From a checkpoint of a small image classifier: 5.06M parameters, norm layernorm.
Rows from block 3 of a small image classifier, named by matrix and row number. Rows with one number within an expert belong to one neuron, the router's apart. Each number is 500 + 50 x the weight over its row's rms, rounded and kept within 0 to 999. All counts start at 0. Numbers have three digits each.
Before each expert's rows are labels from the 100 images, of 14848, where the router gives the expert most weight on average: "top examples" is what is common among them; "colour at peak" is the nearest of a few named colours to the mean colour under the peak. Only what is clearly more common there than usual is listed. The data: photos of arthropod specimens (BIOSCAN-5M). In brackets: how many of the 100.
# router: router (model.blocks.3.mlp.router.weight, 32x128, trained with AdamW), inputs 0-127
# gate: expert gate (model.blocks.3.mlp.gate, 32x32x128), inputs 0-127
# up: expert up (model.blocks.3.mlp.up, 32x32x128), inputs 0-127
# down: expert down (model.blocks.3.mlp.down, 32x128x32, transposed), outputs 0-127

# expert 1
top examples: order Hymenoptera (42)
colour at peak: white (85)
router.1:500467494530510597529528524470561520452530469531492542477416468372533515515514516486479436418505490479512439466501557453470437710539483552410473519579473521550503480537402432486646484449573505485572498460476441522468470528519451487504626459512509488538562511484580449491514519464513502466518387573463435471526500481412530532530512563482493513454494555396527538429545552507497487548551
gate.9:581490468499529500524454550490552513516463504539410437452485473417490479481528490501514477467480446489489574555494556505441424508612448522440460652429450463503454431577543475556512517509333419479524543548502486468585568492496499466429488482459411463482528442518550539482549487470614494416407469570545469513485577560502445478518502588463532506482511591484575504524441437412546507525502
up.9:435488542506462473466549457555439491463516489426576580503525500607557497492446561495462510559492538503504415420538447517532557499406527462540546361556572564522541565455491532449461516501608546487463474446512517517418387460469489495586515502536586489496474556499475455503501544535350494569585538471428506472556421462500548529521527397553476524465493444515446422419521520553437482494498
down.9:476618530507471480530496568543465394527559553469452559568444452471465458469508529442516553491494518544508543540471396517492466492534461476500564558503368529489504488488476373533467512545492489462433499509604491500576457365520503479475467447381439523549601471504581489532503498520564548493433508498578502421415470513503430505554572526463374520527488499510498578607532475527480520475563
gate.10:448488433500512571456442562549440512531503611475517504583480439654434420533583511475470525484491431583487480513480524485579469453435542417443465502462617453506508462543538537495473527444358597547413492528568477462483479429549565565469473532443539543473489555554568493486454585551551566456516502600505439527468469482451479506457484481521504466495464447508499436462502494474406496523437
up.10:535504569487472489529570414474541475456519412498467519413478511378577568424447524521531487504534513377458548481554490543458517544531487638539557549523350508521495520444435496505488461527623374427593539480436480518491494580488414460554536464518449435516511448458438469479534430487500411553488479467487556448548523524545522520519505524460519505497530512479515559499502559511597526447565
down.10:495540519446525436527478528511445530488534484448496461461471482442435554452505565517530527499477535410558470547536540457454523486491539567592545421412428532484494459492472555537520568588514621452562605502582421535465526514480488460461538453508487561539504489510530496517555578584413438517358459569454435623525534488490483599462459447514454538521534588421503507586495418555475480453506
gate.11:534594452464478581519519487525585503474500504598463509458524482402579493481536529482582501500528545520468478388530509569453528524428532507507562464640491439474477451484531488537530566469517614517624525471544464563436468510460456552463491422415536547540429523433468472437480582524457503494554483477351503560500432554490465605524520412498495513507484488479527536490550627473484521532491
up.11:461381553533506391483480518469432490526505491375521484522494543590436511503467470505426505501503461483563499601495513440540467472566464487501428548375508549534506534531465524467486424510497408492385459521434548425571512495523528466538490596575458422489579459540531546532498422492541491498460490509639481446514562454488544382479476591498530509488512508514480483515428360508528490458514
down.11:488525463448473677472432596474436528437540481526540426533438591482476446509438541520479445490513487434473376488477536445437546498523446580478470435594553452540444548459491485554432559457526524500523495570493490473474536499429523488574557497445502561494558475478491551501534536549514575454485559565466479473497446518483494530496435451467638554507495372527530521592527596451493429513497
gate.12:463484427502411435624558489464542543481530475590574471522516536682504475533516506484539452497468356476414528465529540461434529486423578484635497558512585505485536531474505422481583521512507484460469504574534513470441451520560516510453520559510490548503483496454517471561513477477472486453535501509513402428544513455540509551540559579414447593437458461541497520563516454534555501565489
up.12:526514531494534556409444515500459466534471514421465522502468422279469513460460566484479540490529638508562482522472474483562477489576416573376476486438407484507458440540545547546419507475469523508511552435500460496536546464401446472529472416520488456473512469549490510473518496529542561532446531488440587554478486548475516433449380446588495432516561503483499497485474522480473540434495
down.12:524478508467426548466494541519487476506520450479587493551491442397454477502459403472516439542464500403616381515470398529504579544540422569514500384514528524490553533533499529473508458496485537582491524503582472514516516476540532411462503378475545500591492477497458521497439527558532538571442475593510560486366535490484493509410474478471578489461491516465514472625516603470481541558476
gate.13:526470471506432541474504456480451483560540544617563514418602503522438527463477562582606537579457529409517605512487460439432483456462478544468443528579522528529464381404536524513504507506476527488529453544448480436477559460522516406530613443518562528520449489419513514478528410552571543566568441479467407578487565460543584537545503540526435493458523470475533531526482525490502435506446
up.13:532446428467496478524501491478470483578541528509589518493558402534418482492512556559643529533447503428486659520486493491425494415500431502441434524555544518503488397416543487446523499541496518466541476571421488469489552482580480419497545409478560496555439530445526511526477378497606499557564481469485440581445566459518558518558505522565458509450532460482509508524514544505442501553418
down.13:462521449493520491553487564520579470571588555485601555564631429510497396420538485561486451424501472487487474469613514457453522580457532497533456545498562588483500533528512545482525671559526427503621498489489393524386546412501474516525435492490486502464540493518505526577523515478551471507483532455539485483491499443455431470407468481531550460464462547571519492522457475516418481523488
gate.14:455574531530464508451535506491518513495497517493451500481590478485535481512476461478528511456570527402444458455518498402538557494497475527391550609492460549533506436527371536512518488473604552514482439480520486413494492559488455530477520478501535503612465429444490476521544470493685516510485503473514543532450507465527413524582472468392438496481577451501621484462547493518407606554430
up.14:502416544472591449498499511492465458502542499545504493536385509539490519490512523513491541604477510571557538479500486599485489438521460458540454430465539491489511562492610461513478484523382477535460536616504509586488481428535534506497474621493479538437533567527520550477449494459390383469552471511561488548535486562472565473405538576613544486483449541485418496488427514458540383439558
down.14:453487509501524510443422583525480414522538520518510479513521462446389533443527552494560504511555564493561512535481593505493478539548600451538572487612572509477469471462568459478511523504509530595412527506481434509488444446368422413444614468456526483477478521536464539541592426463545454492490523430488480496507485466562407435609477524484612518500531455563562475534443532509435460475574
gate.15:462518427490505392608501439547425530493568522543526550524472479465497526510471401452429445535537477589493384524484447382484358538583480533468438534479432538546527491485479605572494535481463462560515475493520511535502508494504473541456453418494418473467503622476584506502525459423458516469539465460480533506448499540500535497446512446561485520511543451537523412560540400450557406483572
up.15:525490591530456583425453574433561464510495489468487494445564469470500526454575647569442501460513556464516639489484518642500585489475493448567551414526564479544514509526484466476515425524542533450539551524482448485450504482504549447506486535574530523499493423453434533422420532469568495590451534553540523488554515508523536521446439638448520546472444451477432506458475535496428531444462
down.15:463476548532556523498464526434452508463528515553483446477466547590419633465347497539540473459484506586582535554550531480474447453508602562501504469443453459591473538517487522490519518467472563510495519570486402447502480557524492485461493562577497481564557519428506429516466598517528480450462534467549496529495536524539520492522512382508515544520412492610363500529513424514560497381515
gate.16:518513505457560530505501478517441525496423467512485442454503586466508585484495475477446519450594563535512427480556472418516543488497440476483491490527521571469502580435503418511499580479537464491513564571525503537456557482420455496429542487484518588531560443533421439472460502519413468505561454566428537425509490411468603480551495573473511495594479448457631613476531666490551447518505
up.16:434529454540470454467483536474531458469592529511503541575503482594474425520500549504487490515426465489473521489489474535514425509508554544533483473511487428539526400605501586465504434541452559584481452414536555520522449500553547524562430564474528432460505549489609522484491524432538529461458555437531505531512477570550420538491500409488527491445525581507439354584471322508492563460536
down.16:496508433487605534438548542523478562425481496558541473500485555497467503511442459550521566532494583406575497546522457414520521527531495391542462442385492420514496511526487461465521609443479476379534508507538479517493487557550529474503603472481605487562461474488485508456530500507425510520414459507524500421443527507524514462561528536490448501497532520476569647417578610472573514547400

# expert 12
top examples: class Arachnida (32)
colour at peak: white (78)
router.12:505474410539553551432497523481497498505527532478505525444453446406550495558468505536470501350574561483546517467446466479527479622515429553561533455591490497451388487578481435459552531434488475436547541490489528425483532595544450469428498473513436421463533438453541517564503483472453481491478510413487502477612405473498551520528513543493537503419501496475511564415527544428486478537648
gate.0:465545525456578471563535547567479541497520496428466533504507418561480447457461496442544521490528443528508475408505530587493487440521664429490492509553493482540590461543498471509545484465588527510503533476523537538493477521491419563557482442483454463409451642494487521482537515531426507540486518562531451511526478498528425486416467288596504489470517477440453429502527433553552522557494
up.0:517444469537438570415497468476504476501507510585545502528460581413546536504543499547520498511525599478480546539549494424489492506477324563505555513512541527443454519465557508484476534552404477523480487518433446388510527475535584459499512530501513571613531441495557428512466478473545523461541449409424579552506512507458539552584511656395474459528517511565557554482491537441478466436476
down.0:459402504513459580496480472500582508485473508570452553490595479534576576483519539460534491459458494477461537454567549460512516581508507478456503445570521541462507555506521487430471539498482472507527483446533458531514575472446530431508497437447534548377604513430422473401590458547458498396529566466460392479575532440447483520563562580530470543558458564538576589441613522553475469480488
gate.1:550510474444519525502488472463448527436408506517504486547410548528644598530537463467535519464482528494503490471503534428560513493460412452536577489466575516439528500494562463550476538526551593485497481466528598588485554425512598525467453446402485515480480464564545492379459571415534496444458500500515468461540408567443484516488428506569518556438503587461620490454543522521536609517495
up.1:519488508425568522486545443449445545428392470486489508541415530479619591531522424490539484470505563491539478477526544391550487491459439439540615462459589517432522489476584444544505530545567567498522467465534584581480540465467586524467485445407522527491452454550554489404448576457514483480462544509506449470542418555475477489452429499570527543435486535456617500476555545526513590514485
down.1:362429563491519489559564498464500466548442420512486593474532511509551514469380468509507561508490550461606447510538494517384423553478529519474532517468460522474513422496448535493499494569527439535458564555390488375519432502473428510502507467522432551500500559449409516513457475521485606456480565515504500491394483563485420522562515532472439517623463513488558458542558572528451513446470
gate.2:440497508471523503539437590547547453508570545489504495580456470487512457566458434556451471549440461468577443548464421466518548463421577551500476482497513540545506529513574452511476459548493500507528543403537500548377460627510489567483623495595573534421465502498535458481472444527468431493467570569611506514411492485433542482556438487507578571463506489518422501468476397480457535546574
up.2:649496527544541511452517421461521490490481474446462528358583495573406491459448483533522550554516504407539445517474571494476501388525498497506477468523446482420483504510459485556542569517458491478474476570493463465546498505539520436542509581406366475465489516465546440482515619528525606558531439399497582477407498494521466507499465556561532519493503500561525557487489599470545411468491
down.2:516575386527413449442495470518487562506588497592563383435455509485469496449519480510535505555503472488489560580355500456495415425426469503516561540454522597495433481504539532489474539550491584515484437503490471583397499434551493541554549492439515597557468539610461530525481488450593510498461417423516516518478531537530427502530484518446441537570457494497565425499481523477480542442542
gate.3:506574473545486427382452543449376480478507578475511540537489479518411416515528446458497509462523549460446482554583447447520541473547537490467547501482509464477474540436474518450439608460463464526483440522569445448550557468435522515554430540581418469483475425554551492528464565525525511469427465451576483450519469380495454486542572553474450413527434441600458428556487441457519478482593
up.3:543557476546467433423426535428438469536480570505518552543470445467436414523548412468473536468481546467404489518609459446499499540574539506456484551435571472480522554449476518455445584473459437593502418528577457451602581494445510517559450502553388462526498401553560483490486560522524541445480466464554477475505474463503450508518543542439484488505414505624460409560462457471508469505570
down.3:517527514562629511494475492440516461493453528411510540482471468415504570461542466449561489536492470482537528585530538470441522490489383461524547555560548547474471523492503427472505622502544476554498550439423576508595499492488478443461507453556435504543583616544604495400446450554442576449457475407469466439499473521502511453547446615506529486513435598477553496461455533570470471469502
gate.4:468487406440475501475470488440396570522495469488496487520533472448500443510568528541422505595482574483417481465495453556490418560537474498494432546543532449494424535516487530528493507579483457496470534596524479485459513467398496391429460453482599518361518484601476649607482391451602466504486482496493494479517461513532476541426473562498543528482515517545455550545534570448546515540472
up.4:488467428482480529505491499443401587523488467488511462530548450478454510520600516533416479609501565491449538449506467533506436597535460525448459478529524481503412506524507519550463521587530377518422549563481453495506562504412538401438509441497552454406466500621455642573457470406547465503470498534521492504528560526554415519440507508548555534495459529535463563528532581459524494532412
down.4:512468411591502537457579461522491474517564514503571471526555583501463467509431456518446484583470522525508480481465483542453434454439453587471430500594551521467480505475520526497465530512657480440560532506547493496489452450486436437559555498486447481497599429531467534512411481502562393482444508476519411407426438471547525493587419523488533497517536498490528452579479572440425641497451
gate.5:549534502531422507533421497487486486447542437394551574481502474519457481514484558468558650515503504515516450392413514459541553413578471485477411541495540484502544448512448482435433442548510538481437498449526522369471444541542496449519532436578430510470514603476526611606516506498520529537522486608465497517569428481485478457453436495462538493513493493461408563530465583560528545447505
up.5:474516490457523431515614556495576452576537498512472446465484554424554441488484449462471449465538470558466558588564479501556434567420460505553570461458470469553506524550542514578458529411538470510479570505481560559580480407496470555511507565411510488587548371548399406432531523562432447481506460499461538496457609513538478497494574532541463616495503551537519434475503483484462490552490
down.5:489492480508520387541547481533535521527523572551487482495515482453456476499504478449495425549516539483495537447543540438568364554449481426554518506502415571543435453537511400407513565452494415538539510491494472539445502436481478541464571374420555512546475497607456463555487446491452540484521566506526513587396537460542402554498503518543439551564476447440591540409537461532562526516566
gate.6:519460478512518566561475518507474499488539496566467474495514545454374443472532475586454473529470430502617512551488449469440430450541539442501542562536496567513556526475485556421443459473410508668386508569532528455547499502498480504527529448512368554562425437551501414501482548439546500509498485533522490533478564527505424566569556528461520418591496463520447449525531476441422466446442
up.6:448541527443467479458529492515491519486446541474526557506472451511600524521453515425576551512510573464394454420473472559550516525462442539478443451458499412453449497511530428538538532530557494366582514400449453540450501478448532497482505553481632481432583573428523577539497459534452529494513520487459496479488431496452557438446461456538497571411547567493561570433446529550618519567549
down.6:465425545452579545442579538539455517485503552584583513490487481531518513493476519536501493455504533554438585503406406570564483462497503525533436548478528530517507429464511509552534587481481485457559468565510464476494421525596508522536556581487510535625507424450472570527564460542464438580507424525429500523569512515525623474344433460458548459560503459481491525554495398498466470560557
gate.7:477483462480419545504449595502488517463535558539519523512525489468669489465552570465524569506452554434543562579467478538541537470524499469448508472528431567499543499515499536484463498391448553525480449544424486501538459391509435486422411433423519458520552464583517519510501533511471530506476481583425520575500442522558429539453506502542513502481481431516546499553516706462427483513574
up.7:430495442489435522454483627441434511494505530484491522512507484429644549450546538475557543515492531424571512567457496589559527484533474502481507478575502480494555412496498498441428508361469530604462422527378495448559482405479465486455443454394491477551502481609521469530475499567518464490506471507454464551557455560541441457509534462521496500480510469504576527527441622495426464560497
down.7:526549523573521446575480496509420499488492482485506475533472639478498414567456511410475581579499551508519540586408520478487505483504418569452435533568611528456486456396495588598471540486563551542534416547515484544533431455445440497491521478482461447470406554546541493562598453446539560451511564443475479461432551490550490522599492543513468534512536506513503400528451558450469492475450

# expert 17
top examples: order Hymenoptera (48)
colour at peak: pink (90)
router.17:518471487542466543508444554452512558545462541528464447484487502443525498513496468449467440456523510495488477469523446418480426621495520553489388501513512499485363498507487434583540510413409461515481524566483529530513561476446446444456465542535455550497412458478541465585488535601520549478412470571480486622511459560505572495560540507477532422478507472494502564510501566327434466544607
gate.9:586463553518572461528445504513604430508499590478497502474467622458451469491513490541541489544447459451457463576539554539521458491534554517535592490453451541487465505425366402469568499451511510446412568507383451505524568545476565534583568550504516479498479443520504480569607541576485464546433498570504524498496546441379428475506513599503510537567475449500475503534546514534433506461506
up.9:461538453456490487569424545471494474617464525519466567492520389497458530496535485504548534437522487607472413477514590498520475423456647537523452478489594503538589475516602437519492484452478500593519546593593557538522477430445535545479514624564490489447543465530430511497523481534501508463495514530436478504481462514547526495516479495421550613515543561519599468504523400525434490533557
down.9:470490492469440426527605458483490474527474513491501552506520486589474510521531441368457526454471497515457535412457525471553510517572508483437502435629561471480482491493493419442444508445541499539558481572608448541505579428418444575596463584537483494476533590462477560480518591451492557501541464483495455531474459442569435453629534426467557472520506415528537423562508503502509437510561
gate.10:501530563494473555467503515404433569517547513473500422477495620517593562529470622494473499546576619487554449500377566522531478478486445491453500417450551503509515541458492551476480497519536526400424557539520452388506455476477446464516508493467483548542489424431469533459530498481430490510467545498477467564422516484508567523590500449479459583565548465501484496406444531418461435569610
up.10:540531495501549437418512483398469608468512490500510448530525593593547578522466535509488467463573624485601431438400542504431525470468382564481477420525522494516499553502480516499471479573625501430386546480538454405523472484444457470543496501467471499553520509464470510415510505506417513513518521480483476494436548521504600506590491450522469507566548405555479469438518527452507498573566
down.10:487464586475518541458508513498481565489485468558544497568482498565548485525361602486401428500461511451617514436449548574522453561471465485457487479563475511496429460545503561517450470390480459541477564465463502514392452550518436574563520573502506509499483409435566564530523435550474525575462499465534509464501531534495547517470540535509515535501609404496492498406562424370453504565491
gate.11:480501532433552580486412517540543514500503506502431561562487547575525489541529522484391480486490507359576425518567460476448488533468423433414435458491556481579515472552504531561550607505560439534550488496504517512511413463543449503439463519557545517492505431553559505465546452439594520524539546445468406441543482446468498482404522491474430519476469484407534418557581539439471464537397
up.11:508495415570470325481529481437439431518494452512604450509532450510395453489440453552522552517513475587509599513489512466624529443481568593509502452463407525440522534435482516424468433470410484493448545525518467550498579520505553535586538495449510470513470599524464537510451498529507468559441539515501614477461486529498496509574499481519616488569522527593530538472469498526498516524567
down.11:436572619491478563436469484442525489529484548425489504554546563492608561517483492608471576598512518459522365574455414520458579514500489484517483506488474546480528478476525507427506432384553465475437436514583455531456544481522563473468588538552376489543455576585513501452510556421533498463426484455514477442435520523598461526532518532479524496552521512466487444531539504461446490418508
gate.12:469486482483474483448503408547522503521527531484478491590491633492402487532438427521573543484477557575433483601456422493526585499485495498491471514484483489601423557491517476526427458454536471506456551481485512456441431497539551461622438527366568455524567489451497531463449534483490540559577554526479416556514442464502551457544499572487453456496547513404409485548435554516558609471472
up.12:494496475493458469458482431525499480449550538505496500582516574577500505518435463488572524483475586507456485627505404510505592517506472525513436484501549477537443529509515502521415409471537488498478537497448536490478380530542543459649459494397593442490577464465472572485503479468512539580538534470492494536520470509592532429576496562505468486482580527413404553521486550533594652481472
down.12:587529583429456474538494446570627385555520548487566542542457563566563588565487467458478409438554453496513525528521484556514441470420542528472393465456459588476598553547547443531512428548504540473488476538519502473490513544509483495441555469542520467516415437451504477481566517550600462587516524507481478605549533489524497491481567559468389495513580423476543554476499526553459510540484
gate.13:461528440526513497500472506481579470480560570546462461578415435502523600491428516528550464458480568454308561395471417501585438526472480559580546601554546459526472509490502581556498479437514533440407447504454447544516441473515503563570513594480498464463541485471522481533494597543451547437509487542428518465524527483478524510514499502441478466566491532463547600505529381526501489502541
up.13:459492546478465451531562466550397521497448449452514492481557511518512399491566500467480524537514437543686432630544524484460571473525500469449471439442453526501475450467508407462484582573434463535611563547548540429510516527458538462512464384535494508531460507537500516456499412463575430543520530471600494546497487490478450495493565463493552498451511527586449417534507606468518520476439
down.13:495479537485443550494430478547464486515542602551493483442428505491480522464502517604490519476446503432483523496520470551478499392519475526543398466567516522544419441525470541579517431520474504413447430397575565474336411503549553577435510548458499506538457482491502507553471527456527564511420419409422450539459540514503515439456468498507417502514546508513647581476469511469470491558526
gate.14:469478523512597513513491518458474537395607566471518475466508503493638516532525665495526533424440494434533459409500428530515504427478523585451454524547528480570530516515488496500548524456467554424539517425565493515535444454583521460535538548472496559487536476522520487556489397452528527519466439569434566548482360496452512439599556575514497529528584571490484525507559495559440511473509
up.14:537543472479502449509523499556484435544442453553459609547457536435478476446529424538524456549543463553508600521559527544526594588450458439614522469551442467468504500446563555481505503592503514570506511483466539541443608518558497499432506445495532405517519523448464531471460613480480494434564572481526499418517578491554480570477386504443503492423434429580469484472458538507618450500504
down.14:511495581428493421435470427527540557472502584554488455507525485489536514594453660507458514501489541393501464392504588524499513515548489537556479478478461476565484557500532378447512487486474442486460528536481566537453461540558549582540503487555579502554488565482450485463489405494554525631504551398401462562475553592523555443544519465536531561519519468509487583484542455463478453529487
gate.15:538539500455439382565479435516510476472500502474477485473471649585484558568460526479457542408456570490448551533539467440532532511447484493492546538469452450512519489466493446490431547511562513406466471527504573519578395552540529546539429569480496444495502481537499510514469621447570514569517557471481431460475475503442473446404547527595449513521480590425558497468505628527518517391549
up.15:522508558544455466495458516581537442511529557488470473478433688526445547514546496512520408507463468488393584461518492428568447504459479461504528572578473534499508447459536439442458512562440513443452446569488481518574428477533579533517444618534554598511499518485549470569505523599562509558505517447475495546480453483508520459424623547590550486549503548434523482511517473486559494422464
down.15:552502531525502497510644509509499484445529547508435563446462491522407438484498549479628488582431471468502486532524439437382448492466556447519510502506458485532499470490516439544471521535441414518452478414445540495409476460537502522436448492513636490544432498502544468513544543444500509438558603476559546519468447473494550569521529547617488485452406514586385478538499536541587469451456
gate.16:565559410520593587486504459563510511595441451485491504514524459421502429457521485423547535460520549447444479504575589477584544369526481460412538554548436507505539499480506467527564577544512537488544590577430479453470526495512465490457571557570530534505437549479517497437409520533439514547541449466549437426540505500485493456593501496451379503488528493428555438517465566483505438575433
up.16:528545457527533629528561416465565493549430451457458516418575456550438380433526484442517499608537427468456582493532590486498527407491512534374495537552501435478490464444456406512498522455498517503469482577518487499464501468549538490456541534532464528520392582446467471428333454512547532528530437439525497497527504525474530524524510481503416530502539460447557480513507554473451449534435
down.16:505445481579551526453474544508539488473538488503590522489473458572524595444477418447528524530438504502569521506436496597384496457574482488490509473522452416552535532534592519488631463587499467471496432451608521492408547555496495507472450412423575431551490464459554566501474620487455517541526374440529508467545518450476513579520509472500523565511515471524504504389465480493569495424499

# expert 24
top examples: order Hymenoptera (45)
colour at peak: grey (50); brown (47)
router.24:430504606487534497544506506504488443517509516388508523470570552505458652497463550502497556533569517531501552448437486523438545541463508479555554541462520478501479420478512614471496418590409550497471425496489474446543455561510567431553546606520491472528482544418470525488585453469544605494464547466595523546538537498489455448505485480526521578499581621467440473568439465441517474425461
gate.8:508558498490506466519477541491436477508462477583527384457529559517477568542554502563469486479476475556457658548600555449436432496494491452497521512474409489509525471503468482538567530480412488530631488459593640548546509470589542469533475500542452445509555532441467559471480451459413469511525485490393478493588447477516468460499478496454404515620552488548462506574541555529537486445513
up.8:527452515542422587515523527500493486514542566484526553455529488494568550473443528609531428486377501547402601496497506502409508478471476525457442591555477484488499439489431603448527508506466576487557407550425529505486504533501467534610463516565552477484568390424543451525473593457506496399428456509470591533513502480478499450527551427507476479611606568523486547497490492525521451473494
down.8:467510546553510479491519468514467484486524500489539541501495449485602434515422505474599498543449469562397498575526491506505349446497479393477548449529492536520438507583529461394593607511500546513519422539469572514460486477503550492488436517496515586495482576470515497531491497499402579364467502468484381462546478489566526423588555493457449483565487499480520590525495508559563504455411
gate.9:520453491540464620564405613558471432536452454459480550543448552526540570449511493525553474479557474493566495391491459492549555515482470520592541570443508506540556533501409513418560508436497533429310444536414471525516433567534518482506460509475516472495526466552572480511490436475562585527533520445550408547476486509464441486444442500515576511487515579465540458464489426549494452503478
up.9:446555494489607464504512498529496594495583503505487514477528435479581435571440489410431458509476533423388557532523485484517508512593534497458465427471474412456487511486532513575467512566434581534633495557487515484493544453510470523535441490474405598430433579477499484491521505536526516450461478523447608403530493489465550472477638500418491481479432441476466537590512561445506563517528
down.9:483541502441470583537435414480517568458515369442480526466578483616399562469531441497472483568515493472504476476481478539457476378508485480626541526395549528538511494428478528506410509429495468488497557535517486567547472517557494433544445435534469507528454545548539511477499531499546408549479427496537549442461430485518616459399462530450429515415476522489438559567523442428476488488478
gate.10:469478524548492435488557614524470464537447472473471537430439465583586523450582467570524472532546492348400596548453454463574508526482542491444418526450480481529567493493495474461557534462458603505458549483466519496509504458531521438382539525420533468494487509531613513467416447532584504585458500374551571528514479490537517520479493521499425467521577444504511434575486526532484472453546
up.10:419507521543442435455545572526461464505413438506443545412488450540597512473583415558501530487556455390424588582452463491541489544483551483424412551487497483499534479498479511431529506436481560522539567496534432541474538461523510417348516518435510446507491515587543480544447483538502496542472452411536547526549483538511529510482483532489389492468599460490520440605472562525450444452551
down.10:507480493441494378557554458483539483482525524462495567511499577478510499451526441590459449509513451482528539474506397474437540545628556401514532543526449574522458635492467466520499474518511567566540528511505422519454421486494441487479424491473524550534499437462550609505493435467477558517532356532510541590505437444615524457528490446453402492486453500520512527441582599495529492530529
gate.11:473558486473441490492456543519589501517514428577503453477498469569547514553637495451489475486512488595356461430447482444426432462489549508490526464542440530398484471512492548515453480480395494504472523579421494455493528474497430587511517512448488525423459493426538546510477578562629508484540479552477601563511584463425473498459445415487517461439498411513512534571528457497443424535470
up.11:480579515492414506477474531556565516500503400584504463485477459586525546539652457470522502466496464574363459407445477472455434453485541501459492484533457536398478495532483553533443488468395508525517508594419483437494492525494458590499498533482503487443459503472524584475465544576646510456516503562507575572503546485467468482481447380497505457466484428534482497594535453497441429527494
down.11:431495489550550508552469553531461516465536418439508421463461426444546538490504496542542568487555460584493549613421495539457497552525475560501632472422508478529478539525439417437509461507497503529555491604569499508523479516514489527404570554394466472573566458502505518475485553536417496487496438475554355518517423477476580510489499444544525594402542452473520517555601544504483489461562
gate.12:437554472513523544424621451491479528520479497518401564583560548478554487419507510471511535593488465480459454515513491503550492438504472475411520652465575497535402479406465554426466445476514549479456519470450453529507482478489514429410407542545480526503439485539501485514524576532472564534453577519501554514420453480418446498518556556525549565430498540497555481486521351510426572465458
up.12:482548481466511556437597382481491524547462489497420523550564541437550466441530475455486554588497495463479494517540496482504485458511491457387544632432595525554410488425466519432465427481560507477450515512481420517534498467468553440408411541559464522521401504529476497477495582528478493516482557529516552498464446457421422499552587547500525575428465526506557485503522376546441591478450
down.12:442532510433460475491511498502461517526509526522509549516492430559510484519489470361538412555533394553466518463453481564470488471518467392529431537515539490518598506404535492551501451480519553499479455523539566452488506487497532399482454392567521530416492564582348493558441432509591523463395489510417521440484473511483504512555484510474480405450451611500545507490438410480551540477441
gate.13:513563520472635369458525523510513529576501378552457502482600447430502431504547512464547471496496552579501428528472448539470453513579551477548491498552501428476529466517521517511448514521486419539498517570514517549593478408452467476467431510567468495490466515406475531419506474486497502473538500504467549525440508463477575533580593525443431528530428604628505403553509534496542481411459
up.13:459385460564376646493438487497456465532445589470487551497394509527535506489511554520520527520491454516511519481480565443540546570396419537431556564582506601485500524504484491480582507436455559440488490483509507485436592556517571476469535532496524515475537537540472485538538532549460523508473475514512430494563482550464461489474434501574646512564562451397508565500485431506451502594541
down.13:536535561494409526433512507484456428511550493460473501595439498479565526464595408453430550510411489503407400448589524440471516523442444523529487497528504562539478486500523474439513556488570534450474463464468484510492563503527524500446460445522412477481480595523586466556532493458498492520561471539545390430488518533499412475539458574499449482446509479553493599349505588419549447581445
gate.14:602473509494448523526529533595492452493450559448529492539541528356571589513449510540399440530479497510409463431478540484449521505553435515441493505434492531522467530351512470517551460555457523425503480434564529410568500536495505536519560543410452385589518565514439454546525506470510523468486454379466547505522469509519460504528537497558556486597566518483516554401552562468497465480493
up.14:468495457463409618514481422476585524516564432553565527412490507574426467448538482500460537463489504498621564490463524604495455517490528495522467565454504499481485455487557493457420497554479568507512380514484511502578487447506513416447490470572560447461466552445523546493425522515502484542517569539517539489482550525542500430527466540446446566497477520580539455614406326516481515526434
down.14:499559464485500479429521456548466568443470573525425499463493423589503448440528578495504540449517558504498522531520519589555382513513524580510466509572510507495515529513548488525545553374606509432587494517532454647480624477513479517406398450540472519522527433512482401483521551519433505445518545577518512478540458518468462498506543490493476502530486459583447557473560505503507535383602
gate.15:514402405477488514519548499538392477524488544478546555462481501410572506461520508531544553576444460518515409429449504456470475564450522483464532529534546505417431485502512608385509456435424533506460425563508528515463535470468503418430513559617498587433443520435466580480510470458487613470529527522603435510468510488521474527488486544452573539612486582427571484462471490503537461481529
up.15:508425437453471484495563447526436494515520519519529537470474498351572544475514559525498522599442495550527505436443489468456520595475524496486516524553546399414382421510489599410498427439461477557492471516529525536492545452478493370450503517591504622413462524430493538491541547454471541456531493523550448520439533514549535515537483547430536574589426580442502461474473538462503517445497
down.15:512573512449471495522544494484550438462472401446525513492514501559436513499475558523465456538425386497477494548501539533484422514330515638540467520489462550484450513436604462414407506519533406509541539567533474513514498486553558409429493537568466507472488470528534419495525558558560583579523551480543419592432521591454452512492449523570449544469562523519486525555543457461507480503491